From a checkpoint of a small image classifier.
Model: 4.48M parameters, 64-pixel images, arch vit, norm layernorm, activation gelu, patch size [8, 8], layers 12, width 192.
Data: trained on capsule endoscopy frames (Kvasir-Capsule), 42238 training examples, 28.2 epochs.
Rows from block 9 of a small image classifier, named by matrix and row number. Rows with one number belong to one neuron. Each number is 50 + 15 x the weight over its row's rms, rounded and kept within 0 to 99. All counts start at 0.
After each neuron's rows are labels from the 100 images, of 14976, where the neuron reaches its highest value: "responds to" is what is common among them. Only what is clearly more common there than usual is listed. The data: capsule endoscopy frames (Kvasir-Capsule).
# fc1: MLP up (model.blocks.9.mlp.fc1.weight, 576x192), inputs 96-191
# fc2: MLP down (model.blocks.9.mlp.fc2.weight, 192x576, transposed), outputs 96-191

fc1.364:52 14 50 55 60 76 54 74 52 31 68 65 36 55 39 55 47 72 60 54 51 44 39 59 58 56 37 62 47 84 36 53 30 47 43 51 52 46 78 54 66 47 71 59 26 64 50 42 55 46 50 55 40 41 76 71 47 27 52 63 51 32 49 66 40 47 57 47 27 31 48 43 13 50 55 60 45 36 81 68 74 52 55 77 48 51 57 53 28 61 85 50 39 45 67 50
fc2.364:34 34 71 63 42 99 51 42 50 54 35 58 39 45 56 53 66 23 58 45 59 42 80 64 50 52 53 50 50 59 65 47 48 43 61 52 56 34 45 63 50 67 62 62 73 53 27 71 41 45 55 66 48 45 69 59 26 62 31 35 34 51 69 48 39 37 48 12 34 79 45 56 47 32 30 50 78 60 32 59 33 59 68 77 35 61 28 57 49 35 37 40 60 25 80 44
responds to: finding: reduced mucosal view

fc1.395:61 46 24 45 72 49 32 85 51 24 47 27 37 37 41 43 44 43 73 44 38 53 37 21 32 50 61 65 53 67 32 46 61 54 42 30 49 67 24 35 38 45 45 37 25 58 22 40 42 38 71 15 41 32 53 32 60 25 53 53 49 59 34 40 68 49 58 31 41 23 39 74 32 82 47 50 44 32 30 44 40 43 24 67 67 31 57 36 49 66 41 23 45 54 81 70
fc2.395:58 69 59 64 48 00 37 53 13 66 53 62 52 70 38 40 72 54 59 68 48 53 49 18 49 49 50 42 50 53 58 41 78 52 71 70 56 45 52 39 53 40 58 51 50 52 36 58 37 48 63 67 55 65 49 56 50 55 66 32 53 36 63 22 31 75 32 60 61 53 44 60 22 13 45 68 59 57 52 45 61 66 53 55 52 49 49 49 30 59 68 81 37 42 42 75
responds to: finding: ileocecal valve; finding: foreign body

fc1.286:54 31 51 60 42 74 63 43 56 20 39 66 68 21 32 53 52 47 34 59 33 53 46 65 45 51 61 46 45 63 49 66 68 87 53 34 62 51 44 53 34 28 59 72 75 37 64 40 29 62 72 44 73 35 51 35 48 63 57 39 41 65 44 32 51 52 47 28 56 54 20 27 46 32 62 49 47 75 52 72 63 45 65 46 46 42 36 42 53 53 47 45 39 35 41 21
fc2.286:50 51 62 38 42 99 50 48 40 28 48 63 45 28 53 74 69 68 33 42 57 62 30 57 38 50 63 57 44 44 39 70 50 46 46 27 26 65 45 53 61 18 65 56 55 33 57 44 38 50 34 65 43 42 42 34 45 58 33 52 46 41 45 50 49 44 65 43 74 42 40 44 58 51 48 53 46 43 21 71 75 78 55 54 54 41 37 69 87 43 43 49 47 54 58 42
responds to: finding: blood fresh

fc1.96:43 59 24 59 41 55 84 56 50 53 54 37 41 37 47 56 61 64 57 21 56 55 47 52 48 68 20 35 22 57 10 44 34 27 61 66 62 42 32 71 50 26 39 41 54 66 48 48 34 63 55 32 58 37 60 59 87 50 43 48 46 53 25 31 38 48 28 44 48 59 28 52 43 49 76 57 72 74 51 63 63 48 56 60 48 52 71 55 38 57 39 28 65 46 47 43
fc2.96:56 43 21 27 49 63 59 39 35 49 35 25 74 61 48 53 52 37 58 67 56 52 28 46 35 36 38 77 49 65 41 57 43 57 51 22 53 45 23 36 74 57 63 47 32 64 56 56 23 53 65 41 60 72 47 55 22 42 39 30 52 61 48 73 48 61 55 30 59 65 60 43 59 45 56 73 74 68 37 54 41 56 57 52 56 54 35 68 80 48 44 33 41 63 65 35
responds to: finding: lymphangiectasia; finding: erythema

fc1.516:55 32 60 52 55 76 54 84 46 60 57 38 56 63 34 51 68 61 50 83 62 35 69 54 32 52 43 50 40 28 53 67 41 07 14 43 45 33 77 52 43 14 27 40 40 61 35 58 48 55 29 42 64 78 33 78 77 34 24 99 49 46 53 55 56 37 48 57 77 36 47 34 31 56 58 37 48 65 44 34 57 47 54 34 48 78 58 42 33 42 54 28 55 57 68 64
fc2.516:53 57 35 78 25 17 46 44 47 67 46 75 40 48 38 53 67 44 34 46 53 53 38 43 41 47 69 43 60 25 35 33 69 54 66 55 43 43 47 64 59 48 49 00 27 57 76 39 52 38 43 58 75 40 50 41 61 39 68 41 45 36 28 49 40 52 43 50 44 59 58 60 57 48 66 41 40 49 55 35 59 43 58 54 43 34 66 55 47 40 44 53 42 42 56 49
responds to: finding: ileocecal valve

fc1.359:58 25 66 24 61 57 65 51 72 46 50 26 05 24 52 56 59 42 54 67 68 74 56 72 51 37 55 43 87 65 61 14 53 72 51 41 69 64 47 00 59 53 54 31 63 33 33 63 42 46 60 68 45 52 46 35 49 37 44 54 52 49 46 41 42 66 31 46 48 59 39 74 40 39 52 33 47 60 13 31 57 39 32 71 30 23 29 38 33 43 50 40 42 54 40 22
fc2.359:57 35 55 30 49 47 54 52 38 61 47 66 75 42 52 78 21 48 59 48 74 41 50 54 36 65 66 50 61 42 31 67 68 54 53 55 58 58 30 30 58 25 56 23 58 43 88 49 36 45 53 49 46 65 61 42 33 69 33 44 56 14 60 50 41 40 63 76 71 40 58 22 60 62 54 59 26 45 42 68 55 45 28 43 49 46 41 71 68 46 44 33 67 52 49 35
responds to: finding: blood fresh; finding: ulcer

fc1.113:57 57 22 37 48 72 48 37 72 24 49 39 52 34 37 65 64 24 47 53 30 40 66 59 46 64 74 56 71 43 51 81 50 78 58 61 47 43 47 49 54 33 38 60 68 42 39 44 53 50 73 47 84 32 25 37 14 74 62 45 38 33 52 52 62 54 42 32 46 62 40 55 67 44 79 42 39 46 40 61 45 57 84 42 46 36 43 32 59 51 46 31 49 43 37 04
fc2.113:65 45 45 26 42 99 45 47 66 35 33 71 35 51 69 61 86 53 39 52 75 57 43 57 42 51 53 40 25 33 54 37 28 39 40 35 35 49 48 55 52 30 55 51 52 34 49 47 32 46 49 58 61 39 53 48 42 63 17 44 54 41 42 59 46 24 56 44 64 54 57 33 55 52 70 47 54 33 45 58 65 58 70 59 38 61 56 56 60 55 41 48 61 44 49 47
responds to: finding: blood fresh

fc1.326:76 36 57 47 47 68 64 44 39 56 60 35 73 30 37 42 45 29 53 57 61 35 47 39 53 53 40 45 37 47 68 31 32 21 46 40 39 27 31 74 28 40 49 48 36 70 23 46 37 87 73 26 53 30 25 56 54 41 62 54 35 80 41 67 66 29 64 56 43 53 68 39 55 34 60 31 58 31 58 39 43 56 64 34 50 62 58 24 36 49 63 40 46 68 76 34
fc2.326:43 40 55 63 43 13 24 52 54 70 54 68 41 46 59 32 43 42 42 40 48 57 43 30 40 25 73 38 58 33 53 50 65 58 71 55 38 49 52 63 58 35 49 00 49 63 91 44 49 42 26 66 67 50 48 49 70 50 47 45 55 36 27 55 36 37 38 51 40 48 58 49 48 69 42 57 27 52 56 45 49 46 69 45 49 41 77 29 25 47 67 29 41 61 53 72
responds to: finding: ileocecal valve

fc1.140:63 53 47 43 59 63 44 44 50 67 55 42 39 52 74 52 79 44 66 68 57 62 27 50 53 43 32 56 23 63 27 63 15 44 71 49 48 71 39 25 32 40 41 10 62 41 53 32 34 44 62 57 48 65 57 32 40 38 28 35 26 61 32 48 21 55 55 40 61 67 25 33 55 58 37 43 71 54 61 37 47 42 49 47 35 43 48 49 61 38 51 33 46 48 39 24
fc2.140:41 67 36 42 54 00 49 62 29 64 41 53 62 42 22 59 29 42 52 55 58 45 60 42 44 37 67 47 64 55 74 37 66 71 41 64 40 40 57 29 59 68 68 62 56 64 40 46 46 51 33 58 35 18 51 72 40 48 49 37 40 44 58 54 84 51 64 74 66 51 54 59 49 58 73 59 42 45 40 61 63 65 61 37 33 80 38 43 50 54 36 39 65 62 64 69
responds to: finding: lymphangiectasia

fc1.460:42 61 58 42 02 67 68 47 32 34 54 60 73 19 80 55 59 52 52 46 49 57 35 42 34 53 71 30 38 63 62 38 70 57 46 44 60 41 34 93 47 44 70 69 61 37 50 26 26 73 54 45 34 71 56 60 57 64 69 50 41 65 41 61 39 56 50 23 84 66 47 60 46 37 46 57 43 77 47 59 64 66 52 74 47 40 61 68 48 47 48 35 53 62 56 46
fc2.460:45 52 62 49 31 90 71 58 42 40 44 46 32 36 59 58 65 70 43 31 32 56 29 57 60 39 66 50 34 46 45 57 46 64 49 29 43 60 59 49 82 59 48 28 49 52 48 35 30 65 36 65 64 62 47 48 42 71 20 38 78 22 45 71 46 79 67 44 68 55 54 33 47 63 67 53 38 55 46 53 66 63 43 47 63 39 57 72 70 48 32 55 49 34 36 59
responds to: finding: blood fresh

fc1.165:48 37 59 41 57 73 47 27 40 61 41 56 60 61 57 47 58 48 37 54 77 40 43 62 46 40 24 13 24 70 38 53 62 60 57 20 43 27 30 50 32 43 53 41 55 42 40 58 66 42 79 45 61 45 46 37 50 61 47 45 35 27 06 52 67 41 25 67 42 80 46 31 57 46 35 54 43 31 59 50 36 69 44 72 40 41 52 55 52 69 34 51 45 54 47 54
fc2.165:59 31 43 38 47 73 38 33 28 61 21 27 51 66 29 51 54 53 57 75 65 54 68 83 43 34 56 59 36 56 37 29 61 34 47 43 53 59 38 50 62 42 49 34 42 58 63 53 43 30 60 25 38 64 42 55 50 42 38 44 19 63 43 59 44 62 50 49 39 45 41 56 64 49 43 77 66 71 25 43 68 63 73 29 67 69 36 56 60 56 36 30 64 70 62 32
responds to: finding: lymphangiectasia

fc1.102:43 64 65 34 58 65 52 28 42 39 20 32 51 67 54 47 39 51 37 42 57 67 52 45 52 51 25 28 25 58 47 35 69 56 69 39 37 33 36 46 44 51 50 34 60 47 47 47 40 57 71 54 49 43 46 41 78 41 51 48 46 45 24 46 60 51 19 70 39 57 45 10 54 38 52 62 13 31 48 53 45 72 49 65 54 31 36 64 37 63 38 51 29 74 63 61
fc2.102:30 49 21 39 55 33 52 44 40 50 35 51 60 58 24 58 54 56 49 80 59 44 73 71 28 56 39 54 45 57 30 41 42 41 46 40 65 36 43 51 51 30 51 61 56 35 83 42 38 33 67 30 42 51 44 43 41 39 52 45 14 55 39 52 58 50 51 60 33 55 44 50 65 65 42 67 70 73 55 63 56 58 56 35 49 56 38 67 36 60 36 35 52 62 48 25
responds to: finding: lymphangiectasia

fc1.164:75 57 36 82 59 69 31 45 43 37 42 21 26 58 38 34 48 40 63 67 49 47 75 49 50 49 48 55 59 40 50 47 37 44 32 36 63 33 52 24 43 63 46 41 51 44 38 70 71 46 41 41 24 75 36 40 66 37 51 67 36 52 63 60 63 37 67 73 57 42 52 50 21 43 66 55 33 31 19 39 62 47 23 57 64 57 46 45 38 39 54 35 51 50 58 76
fc2.164:47 28 54 72 52 02 40 60 28 62 38 63 53 47 47 70 38 45 50 40 57 64 56 39 31 39 46 31 49 51 56 37 80 28 72 52 34 64 56 54 47 29 28 30 38 68 63 26 54 27 38 56 62 41 53 57 61 37 49 48 48 44 48 54 40 56 47 46 52 58 80 61 31 27 68 36 47 51 31 19 68 29 43 46 20 68 45 41 41 52 49 66 53 41 66 53
responds to: finding: ileocecal valve

fc1.421:48 34 58 26 80 78 26 38 59 40 43 43 55 45 52 48 62 27 54 51 53 40 39 33 69 55 72 68 60 49 49 51 62 60 38 51 72 58 50 53 29 56 43 18 45 04 23 28 70 58 33 52 56 32 44 35 52 57 46 39 47 26 44 34 68 74 37 61 28 58 36 53 44 56 48 43 44 50 08 49 33 15 45 64 62 49 67 35 69 59 60 42 42 34 44 27
fc2.421:43 42 36 40 39 99 38 46 49 39 36 60 41 50 67 43 54 29 46 57 68 62 39 62 42 33 46 65 50 68 69 47 44 40 45 37 37 47 43 38 43 51 49 53 41 40 54 49 38 48 54 44 59 34 49 31 62 43 36 54 38 68 44 67 50 30 45 38 38 59 32 59 43 48 72 43 56 33 34 46 58 56 63 67 42 35 62 35 47 49 38 38 67 45 70 52
responds to: finding: blood fresh

fc1.558:71 72 49 57 38 67 64 32 73 52 66 69 33 52 55 30 33 46 60 45 74 73 61 55 58 67 47 40 46 64 51 38 25 59 33 26 47 32 48 38 58 54 38 39 27 48 51 09 52 65 75 54 32 62 82 58 42 48 50 48 39 45 48 59 44 25 55 18 54 30 66 64 37 39 44 61 00 40 62 36 37 42 61 40 55 43 61 59 27 61 48 32 67 53 58 50
fc2.558:37 53 96 55 57 70 71 39 67 47 53 49 59 57 41 56 53 28 35 54 69 59 57 64 50 41 59 62 54 55 44 38 52 22 60 51 43 31 53 16 37 57 57 68 55 65 38 25 56 75 70 57 51 30 62 67 49 56 42 43 53 38 47 42 42 26 65 26 47 72 80 47 52 56 62 31 24 51 35 51 49 42 55 40 78 57 51 45 39 66 34 39 50 39 33 36
responds to: finding: pylorus

fc1.449:58 57 37 59 36 53 62 55 64 46 54 75 67 44 55 63 35 75 41 55 60 82 59 31 56 37 66 63 71 69 47 66 19 65 46 53 43 49 14 12 72 59 49 41 49 51 46 65 43 44 41 66 79 06 42 47 59 22 56 40 55 48 30 19 48 35 44 75 56 33 51 51 29 44 57 66 54 48 49 57 38 26 50 79 25 60 69 42 44 32 63 43 31 56 72 53
fc2.449:57 63 57 25 34 80 53 57 58 53 69 62 62 55 46 29 60 37 19 61 51 52 64 41 52 52 59 53 47 61 65 54 73 69 79 45 56 28 30 56 61 44 69 58 40 55 64 48 44 35 60 59 25 52 39 33 42 55 20 51 41 45 44 45 33 54 45 55 39 51 58 57 34 42 43 73 42 37 33 21 55 60 35 40 36 58 39 31 57 33 80 46 67 63 45 62
responds to: finding: ulcer; finding: foreign body

fc1.439:46 49 73 68 83 61 41 77 59 49 33 33 45 44 31 50 68 21 89 52 23 27 19 39 68 67 82 79 54 51 61 64 52 60 44 15 29 59 43 59 39 61 72 34 31 60 24 37 48 56 80 63 41 29 39 48 35 57 64 51 38 71 55 41 54 42 45 40 35 46 44 62 49 54 62 64 55 67 36 45 49 33 33 43 81 52 45 49 49 50 53 48 23 51 70 70
fc2.439:48 43 32 37 66 00 55 60 31 58 69 51 60 76 24 33 74 31 75 38 44 44 47 57 40 30 54 40 41 39 39 66 35 58 56 90 49 63 54 47 34 37 53 40 66 66 44 59 50 39 53 56 42 57 59 77 42 40 71 27 66 25 58 31 37 62 26 38 21 52 67 39 25 44 49 44 34 44 48 52 56 64 33 54 53 65 67 56 43 54 46 49 56 46 53 57
responds to: finding: reduced mucosal view

fc1.36:52 37 56 48 43 71 42 71 39 30 37 58 55 53 65 33 44 53 72 50 29 29 38 49 58 52 54 69 51 77 56 36 45 52 50 25 44 46 42 38 44 46 64 45 47 48 49 44 62 37 59 37 58 19 45 72 44 53 58 60 53 63 59 49 39 40 43 42 31 29 71 40 52 21 63 37 69 14 27 63 64 63 45 56 57 46 47 59 72 74 40 64 35 41 76 63
fc2.36:40 34 37 62 38 58 58 41 60 42 44 50 37 40 34 35 77 57 78 35 46 45 36 58 37 32 48 53 49 44 51 60 54 50 47 62 65 60 54 28 41 43 62 40 53 54 45 69 56 36 50 43 36 35 52 51 33 39 50 10 21 28 70 38 62 50 41 49 37 42 52 59 50 62 38 59 71 64 35 62 60 53 35 48 60 39 59 74 36 36 39 56 56 51 55 44
responds to: finding: reduced mucosal view

fc1.90:40 53 45 48 44 57 32 47 69 34 55 55 27 38 45 22 46 49 47 44 18 61 34 32 56 34 44 44 30 73 54 55 61 44 41 64 61 41 87 45 38 51 65 41 40 29 30 61 57 51 39 17 58 44 41 40 72 09 43 57 47 51 50 20 48 41 53 41 36 28 56 47 17 26 65 44 64 51 29 67 58 38 39 54 24 35 55 62 29 36 58 43 54 47 63 44
fc2.90:19 36 59 23 44 00 60 48 38 53 35 41 50 41 53 32 53 48 82 44 46 57 53 51 43 34 39 61 53 65 41 53 33 64 49 58 62 42 51 40 36 31 56 41 52 54 26 58 61 53 34 52 36 57 54 40 24 61 39 45 38 30 79 37 52 71 46 49 41 51 53 75 63 54 27 46 55 71 60 59 23 71 30 64 73 61 63 48 47 32 61 52 63 33 64 52
responds to: finding: reduced mucosal view

fc1.104:53 35 29 61 28 74 49 49 39 31 40 45 59 51 57 63 36 38 48 33 54 43 53 48 53 55 46 34 66 51 30 40 62 39 48 55 77 38 64 34 42 55 49 45 52 46 69 72 77 45 26 23 58 50 40 50 62 38 53 57 34 54 79 66 83 70 79 65 47 55 53 60 62 24 51 41 72 29 33 28 46 57 26 43 59 49 63 67 37 46 26 48 41 34 53 56
fc2.104:41 65 41 37 44 12 52 63 48 48 32 56 45 09 51 43 51 65 83 39 50 65 43 53 52 49 50 33 41 32 67 49 73 54 84 46 67 68 53 42 65 51 48 30 45 44 47 54 55 50 37 53 45 31 48 54 48 42 38 29 52 39 74 43 32 67 76 70 43 52 73 70 39 54 59 38 51 51 53 49 54 59 35 33 50 64 27 52 40 38 50 59 61 47 75 42
responds to: finding: blood fresh

fc1.494:48 61 90 38 53 57 59 37 54 61 36 57 42 65 55 59 58 46 34 49 58 70 44 45 61 39 24 26 32 67 39 56 61 49 73 49 32 32 29 64 36 44 36 39 54 35 38 50 46 56 64 60 39 45 52 38 63 51 72 46 54 59 34 46 65 35 18 63 33 51 63 18 68 54 41 50 27 42 68 47 41 70 58 73 46 38 50 57 28 62 20 41 34 70 66 49
fc2.494:29 54 40 36 64 04 44 37 35 40 29 30 68 72 41 59 58 64 57 65 59 57 74 72 28 60 41 62 33 60 39 42 58 45 50 45 63 43 50 53 58 48 67 62 50 32 69 46 59 52 59 42 38 47 48 66 38 49 49 61 11 62 46 48 75 55 57 65 24 53 35 39 53 62 38 63 73 74 64 48 59 57 71 42 40 49 48 63 48 44 27 34 53 61 42 22
responds to: finding: lymphangiectasia

fc1.89:72 52 38 43 62 82 81 60 61 73 35 59 71 55 68 51 83 44 42 47 64 38 30 32 39 50 69 66 54 42 73 49 52 38 34 57 44 36 33 62 38 27 31 41 67 44 64 62 70 53 48 46 56 59 34 68 18 68 60 58 50 68 46 58 44 44 26 30 44 52 54 44 70 53 56 55 70 40 33 76 64 69 48 36 55 73 46 57 48 69 37 55 45 49 35 73
fc2.89:54 33 33 61 28 99 56 67 51 35 62 69 48 15 40 17 52 95 45 29 43 54 58 60 39 70 32 44 36 41 49 73 72 51 36 31 58 49 62 38 40 50 79 45 45 39 71 47 32 45 68 26 59 47 42 59 47 33 61 45 61 44 35 27 47 32 48 63 27 44 59 49 58 81 42 63 54 26 49 53 58 45 31 41 52 59 55 42 58 32 36 72 33 44 73 50
responds to: finding: reduced mucosal view

fc1.30:61 52 72 50 54 65 63 38 42 51 26 51 43 55 49 58 60 56 43 52 59 57 48 49 54 48 09 19 24 69 36 45 68 52 74 39 37 30 26 55 39 46 51 46 51 41 55 45 52 50 77 46 49 43 56 37 63 43 68 42 45 47 34 58 59 38 12 63 41 71 44 19 59 47 49 55 28 36 64 47 34 71 54 81 48 38 41 55 33 77 41 36 43 65 58 42
fc2.30:23 41 36 34 63 48 44 34 31 48 21 38 59 82 24 61 59 67 50 79 67 54 66 71 29 52 41 61 41 53 35 43 58 57 50 34 49 42 41 49 57 27 57 62 55 44 89 37 40 36 64 45 32 57 43 67 48 36 50 46 18 69 49 53 66 58 48 53 34 53 44 43 58 61 46 71 61 79 53 57 56 59 72 33 52 48 33 63 57 54 33 32 51 62 51 21
responds to: finding: lymphangiectasia

fc1.269:31 47 42 44 54 70 43 26 51 42 31 20 40 29 32 38 39 56 51 34 70 41 46 33 53 43 47 27 47 60 67 50 53 42 53 67 66 43 50 27 53 57 62 32 37 35 44 59 52 48 49 50 64 51 39 34 55 35 46 53 19 52 56 20 48 58 37 59 44 66 42 71 63 37 70 39 71 30 21 66 48 32 38 31 35 51 61 66 52 65 35 36 50 59 47 20
fc2.269:43 48 44 45 40 00 68 41 43 70 46 53 62 31 39 73 46 52 85 54 69 52 67 65 41 49 66 56 47 36 45 38 59 40 64 39 45 68 47 42 58 30 29 36 55 43 54 45 49 53 32 46 32 47 53 50 41 44 45 23 47 38 52 35 43 88 84 65 33 70 41 55 45 45 38 41 43 26 44 43 57 57 44 16 72 62 24 51 41 40 53 45 68 55 64 32
responds to: finding: lymphangiectasia

fc1.3:49 19 36 51 51 73 47 38 43 49 71 54 60 64 59 41 32 42 59 66 57 45 59 50 47 57 36 29 59 73 41 41 24 29 41 26 64 29 39 47 60 52 34 25 45 52 37 50 48 43 54 33 67 63 54 39 44 36 47 52 29 74 48 47 64 49 40 55 53 33 82 45 45 29 54 50 46 58 38 44 33 44 77 61 48 76 45 32 50 82 57 33 87 73 82 42
fc2.3:43 32 62 48 39 16 28 57 54 73 51 46 42 58 62 38 51 40 28 61 60 66 45 47 53 26 86 47 56 48 59 51 77 59 71 65 28 68 43 77 33 50 34 01 65 66 50 38 44 27 31 41 59 33 44 43 64 53 59 58 48 37 44 44 45 56 58 67 43 43 67 42 35 69 64 47 35 55 50 53 68 41 60 33 40 40 71 49 35 48 64 29 33 57 69 57
responds to: finding: ileocecal valve

fc1.179:38 26 51 56 70 64 49 40 43 50 72 43 54 53 47 52 77 52 28 53 42 64 68 81 48 70 48 45 61 59 42 53 18 23 75 19 38 41 42 37 54 50 47 46 19 63 36 49 36 44 77 26 52 68 46 53 34 51 48 54 29 57 37 84 56 23 35 48 57 57 58 53 62 32 63 44 45 57 59 59 39 41 79 49 46 56 38 28 59 61 43 48 68 79 80 52
fc2.179:57 36 62 56 52 34 27 52 40 49 29 44 41 63 53 38 39 47 24 60 49 67 35 48 35 37 49 65 64 34 57 21 64 69 36 55 30 53 53 56 56 40 55 06 66 56 71 52 39 40 44 40 83 31 60 47 68 59 44 58 75 25 32 55 57 44 34 40 42 41 78 45 48 70 58 63 64 59 31 41 67 52 57 36 59 65 75 39 41 28 60 25 43 42 61 54
responds to: finding: blood fresh

fc1.499:61 43 43 43 51 51 66 54 62 46 54 10 41 37 41 46 48 58 27 48 55 51 51 51 66 53 63 32 56 57 40 20 64 60 43 54 85 41 44 15 65 68 57 05 63 24 40 21 50 37 43 48 48 45 38 27 50 11 47 58 37 50 27 21 45 60 37 54 41 46 42 56 38 30 47 24 70 54 17 42 72 62 41 43 23 28 22 55 30 49 46 50 14 84 46 42
fc2.499:61 38 40 06 48 03 49 55 40 61 51 65 62 21 46 64 27 59 82 73 52 61 54 50 34 64 66 39 51 47 44 42 68 45 66 64 51 80 23 43 50 27 37 40 52 37 45 68 27 36 57 41 40 50 40 23 44 55 41 13 58 27 66 49 38 48 93 69 68 62 59 45 54 44 57 55 40 44 45 88 31 62 50 19 47 82 52 72 64 54 56 47 67 51 49 29
responds to: finding: ulcer

fc1.4:52 51 60 21 51 62 44 73 57 53 33 49 34 19 46 42 25 62 65 56 46 84 44 49 75 44 53 47 52 65 36 36 50 47 27 74 42 68 00 22 66 42 37 34 59 49 41 63 30 34 55 55 47 40 49 67 43 42 38 57 39 56 00 48 38 52 41 59 59 36 52 57 46 54 60 40 47 42 17 17 51 42 46 50 34 35 48 41 49 18 41 35 30 58 47 40
fc2.4:58 52 54 46 53 00 46 60 41 58 72 57 43 51 48 47 43 52 51 67 54 40 64 32 44 54 74 49 45 51 49 61 56 68 60 33 43 33 16 46 68 58 57 55 56 15 74 45 14 39 59 50 54 60 36 33 40 58 40 44 41 47 35 37 19 50 40 65 76 65 52 61 45 56 58 58 62 22 45 42 77 67 53 45 52 35 60 42 54 68 65 49 58 63 40 56
responds to: finding: ulcer

fc1.389:48 34 49 43 30 59 63 68 64 61 45 59 54 37 63 38 36 83 53 41 64 42 54 58 61 42 70 38 35 38 48 67 42 41 44 16 28 62 46 79 41 50 37 49 51 25 35 22 44 74 41 49 48 59 58 61 51 34 54 82 44 63 47 60 74 49 39 18 36 51 70 37 34 31 39 81 16 44 63 64 53 48 47 26 20 61 57 64 42 86 60 39 38 57 59 50
fc2.389:36 40 49 48 50 99 33 60 85 44 41 67 46 52 59 46 65 41 41 49 66 50 30 54 30 53 41 49 30 32 46 31 49 42 43 52 55 47 50 54 43 46 47 37 64 64 42 60 75 52 84 48 60 59 49 43 73 52 45 46 63 33 36 67 29 15 52 61 16 57 69 49 50 35 69 26 60 52 55 56 50 54 53 58 67 60 45 30 32 44 22 32 56 40 32 62
responds to: finding: pylorus

fc1.132:45 46 42 40 64 59 57 52 60 46 47 58 65 59 63 62 44 59 40 44 54 48 39 61 59 52 66 82 27 37 41 58 51 71 50 55 63 34 56 17 67 60 49 51 57 55 39 64 36 55 50 57 58 17 62 52 33 35 42 52 63 53 66 41 59 49 29 58 52 41 71 66 62 29 45 58 58 45 47 58 25 33 42 76 75 47 19 47 41 24 59 48 31 34 57 60
fc2.132:71 54 42 46 53 42 69 53 64 59 59 40 33 30 56 27 51 53 21 58 10 30 70 37 56 81 40 31 38 79 74 44 56 66 55 43 42 30 39 57 46 61 77 65 57 61 76 35 47 28 59 63 70 63 32 45 57 47 50 52 35 51 60 34 49 58 81 29 52 42 49 72 27 46 49 43 68 32 37 23 49 47 61 50 24 50 66 37 56 41 52 51 59 60 61 40
responds to: finding: pylorus

fc1.173:61 43 74 54 67 69 36 70 39 57 66 40 31 71 54 44 73 56 64 52 71 47 42 22 49 65 62 72 74 40 66 33 48 75 23 43 72 60 38 68 35 28 62 47 56 59 52 44 88 54 46 47 50 34 23 57 56 49 46 57 28 47 36 48 31 64 51 35 70 57 45 66 20 35 50 52 51 45 66 56 35 39 52 50 41 52 45 27 54 58 51 57 33 36 44 52
fc2.173:54 39 43 50 15 99 59 34 58 41 51 66 44 50 46 70 73 54 28 48 49 52 51 74 39 54 39 60 34 31 44 47 33 30 43 60 43 32 51 61 33 54 65 28 56 39 41 49 51 76 62 64 40 52 39 43 57 31 52 50 54 61 48 43 48 36 49 36 60 55 36 37 40 49 44 59 24 34 29 62 62 41 51 42 24 52 60 46 70 63 42 34 57 52 70 45
responds to: finding: ileocecal valve

fc1.373:56 35 44 30 77 64 57 34 32 63 49 37 59 46 49 50 22 53 39 54 68 55 41 38 52 71 49 70 43 44 58 49 26 56 35 22 47 97 36 55 33 30 37 56 24 53 81 51 73 66 22 62 46 83 52 44 50 53 61 53 56 54 47 38 57 53 34 32 37 44 44 41 47 51 41 59 51 49 54 51 40 69 64 30 41 25 41 59 48 57 38 66 33 62 29 61
fc2.373:57 52 17 73 48 67 40 63 65 17 49 62 60 51 43 52 69 68 00 36 35 37 45 68 63 71 38 59 49 49 47 51 44 37 56 47 50 37 52 58 79 30 71 34 78 40 20 43 48 28 69 63 59 58 33 58 71 50 40 39 55 28 47 56 28 68 70 70 48 70 60 69 47 57 50 33 83 37 49 44 36 45 42 52 54 53 70 37 52 45 71 44 58 52 40 42
responds to: finding: ulcer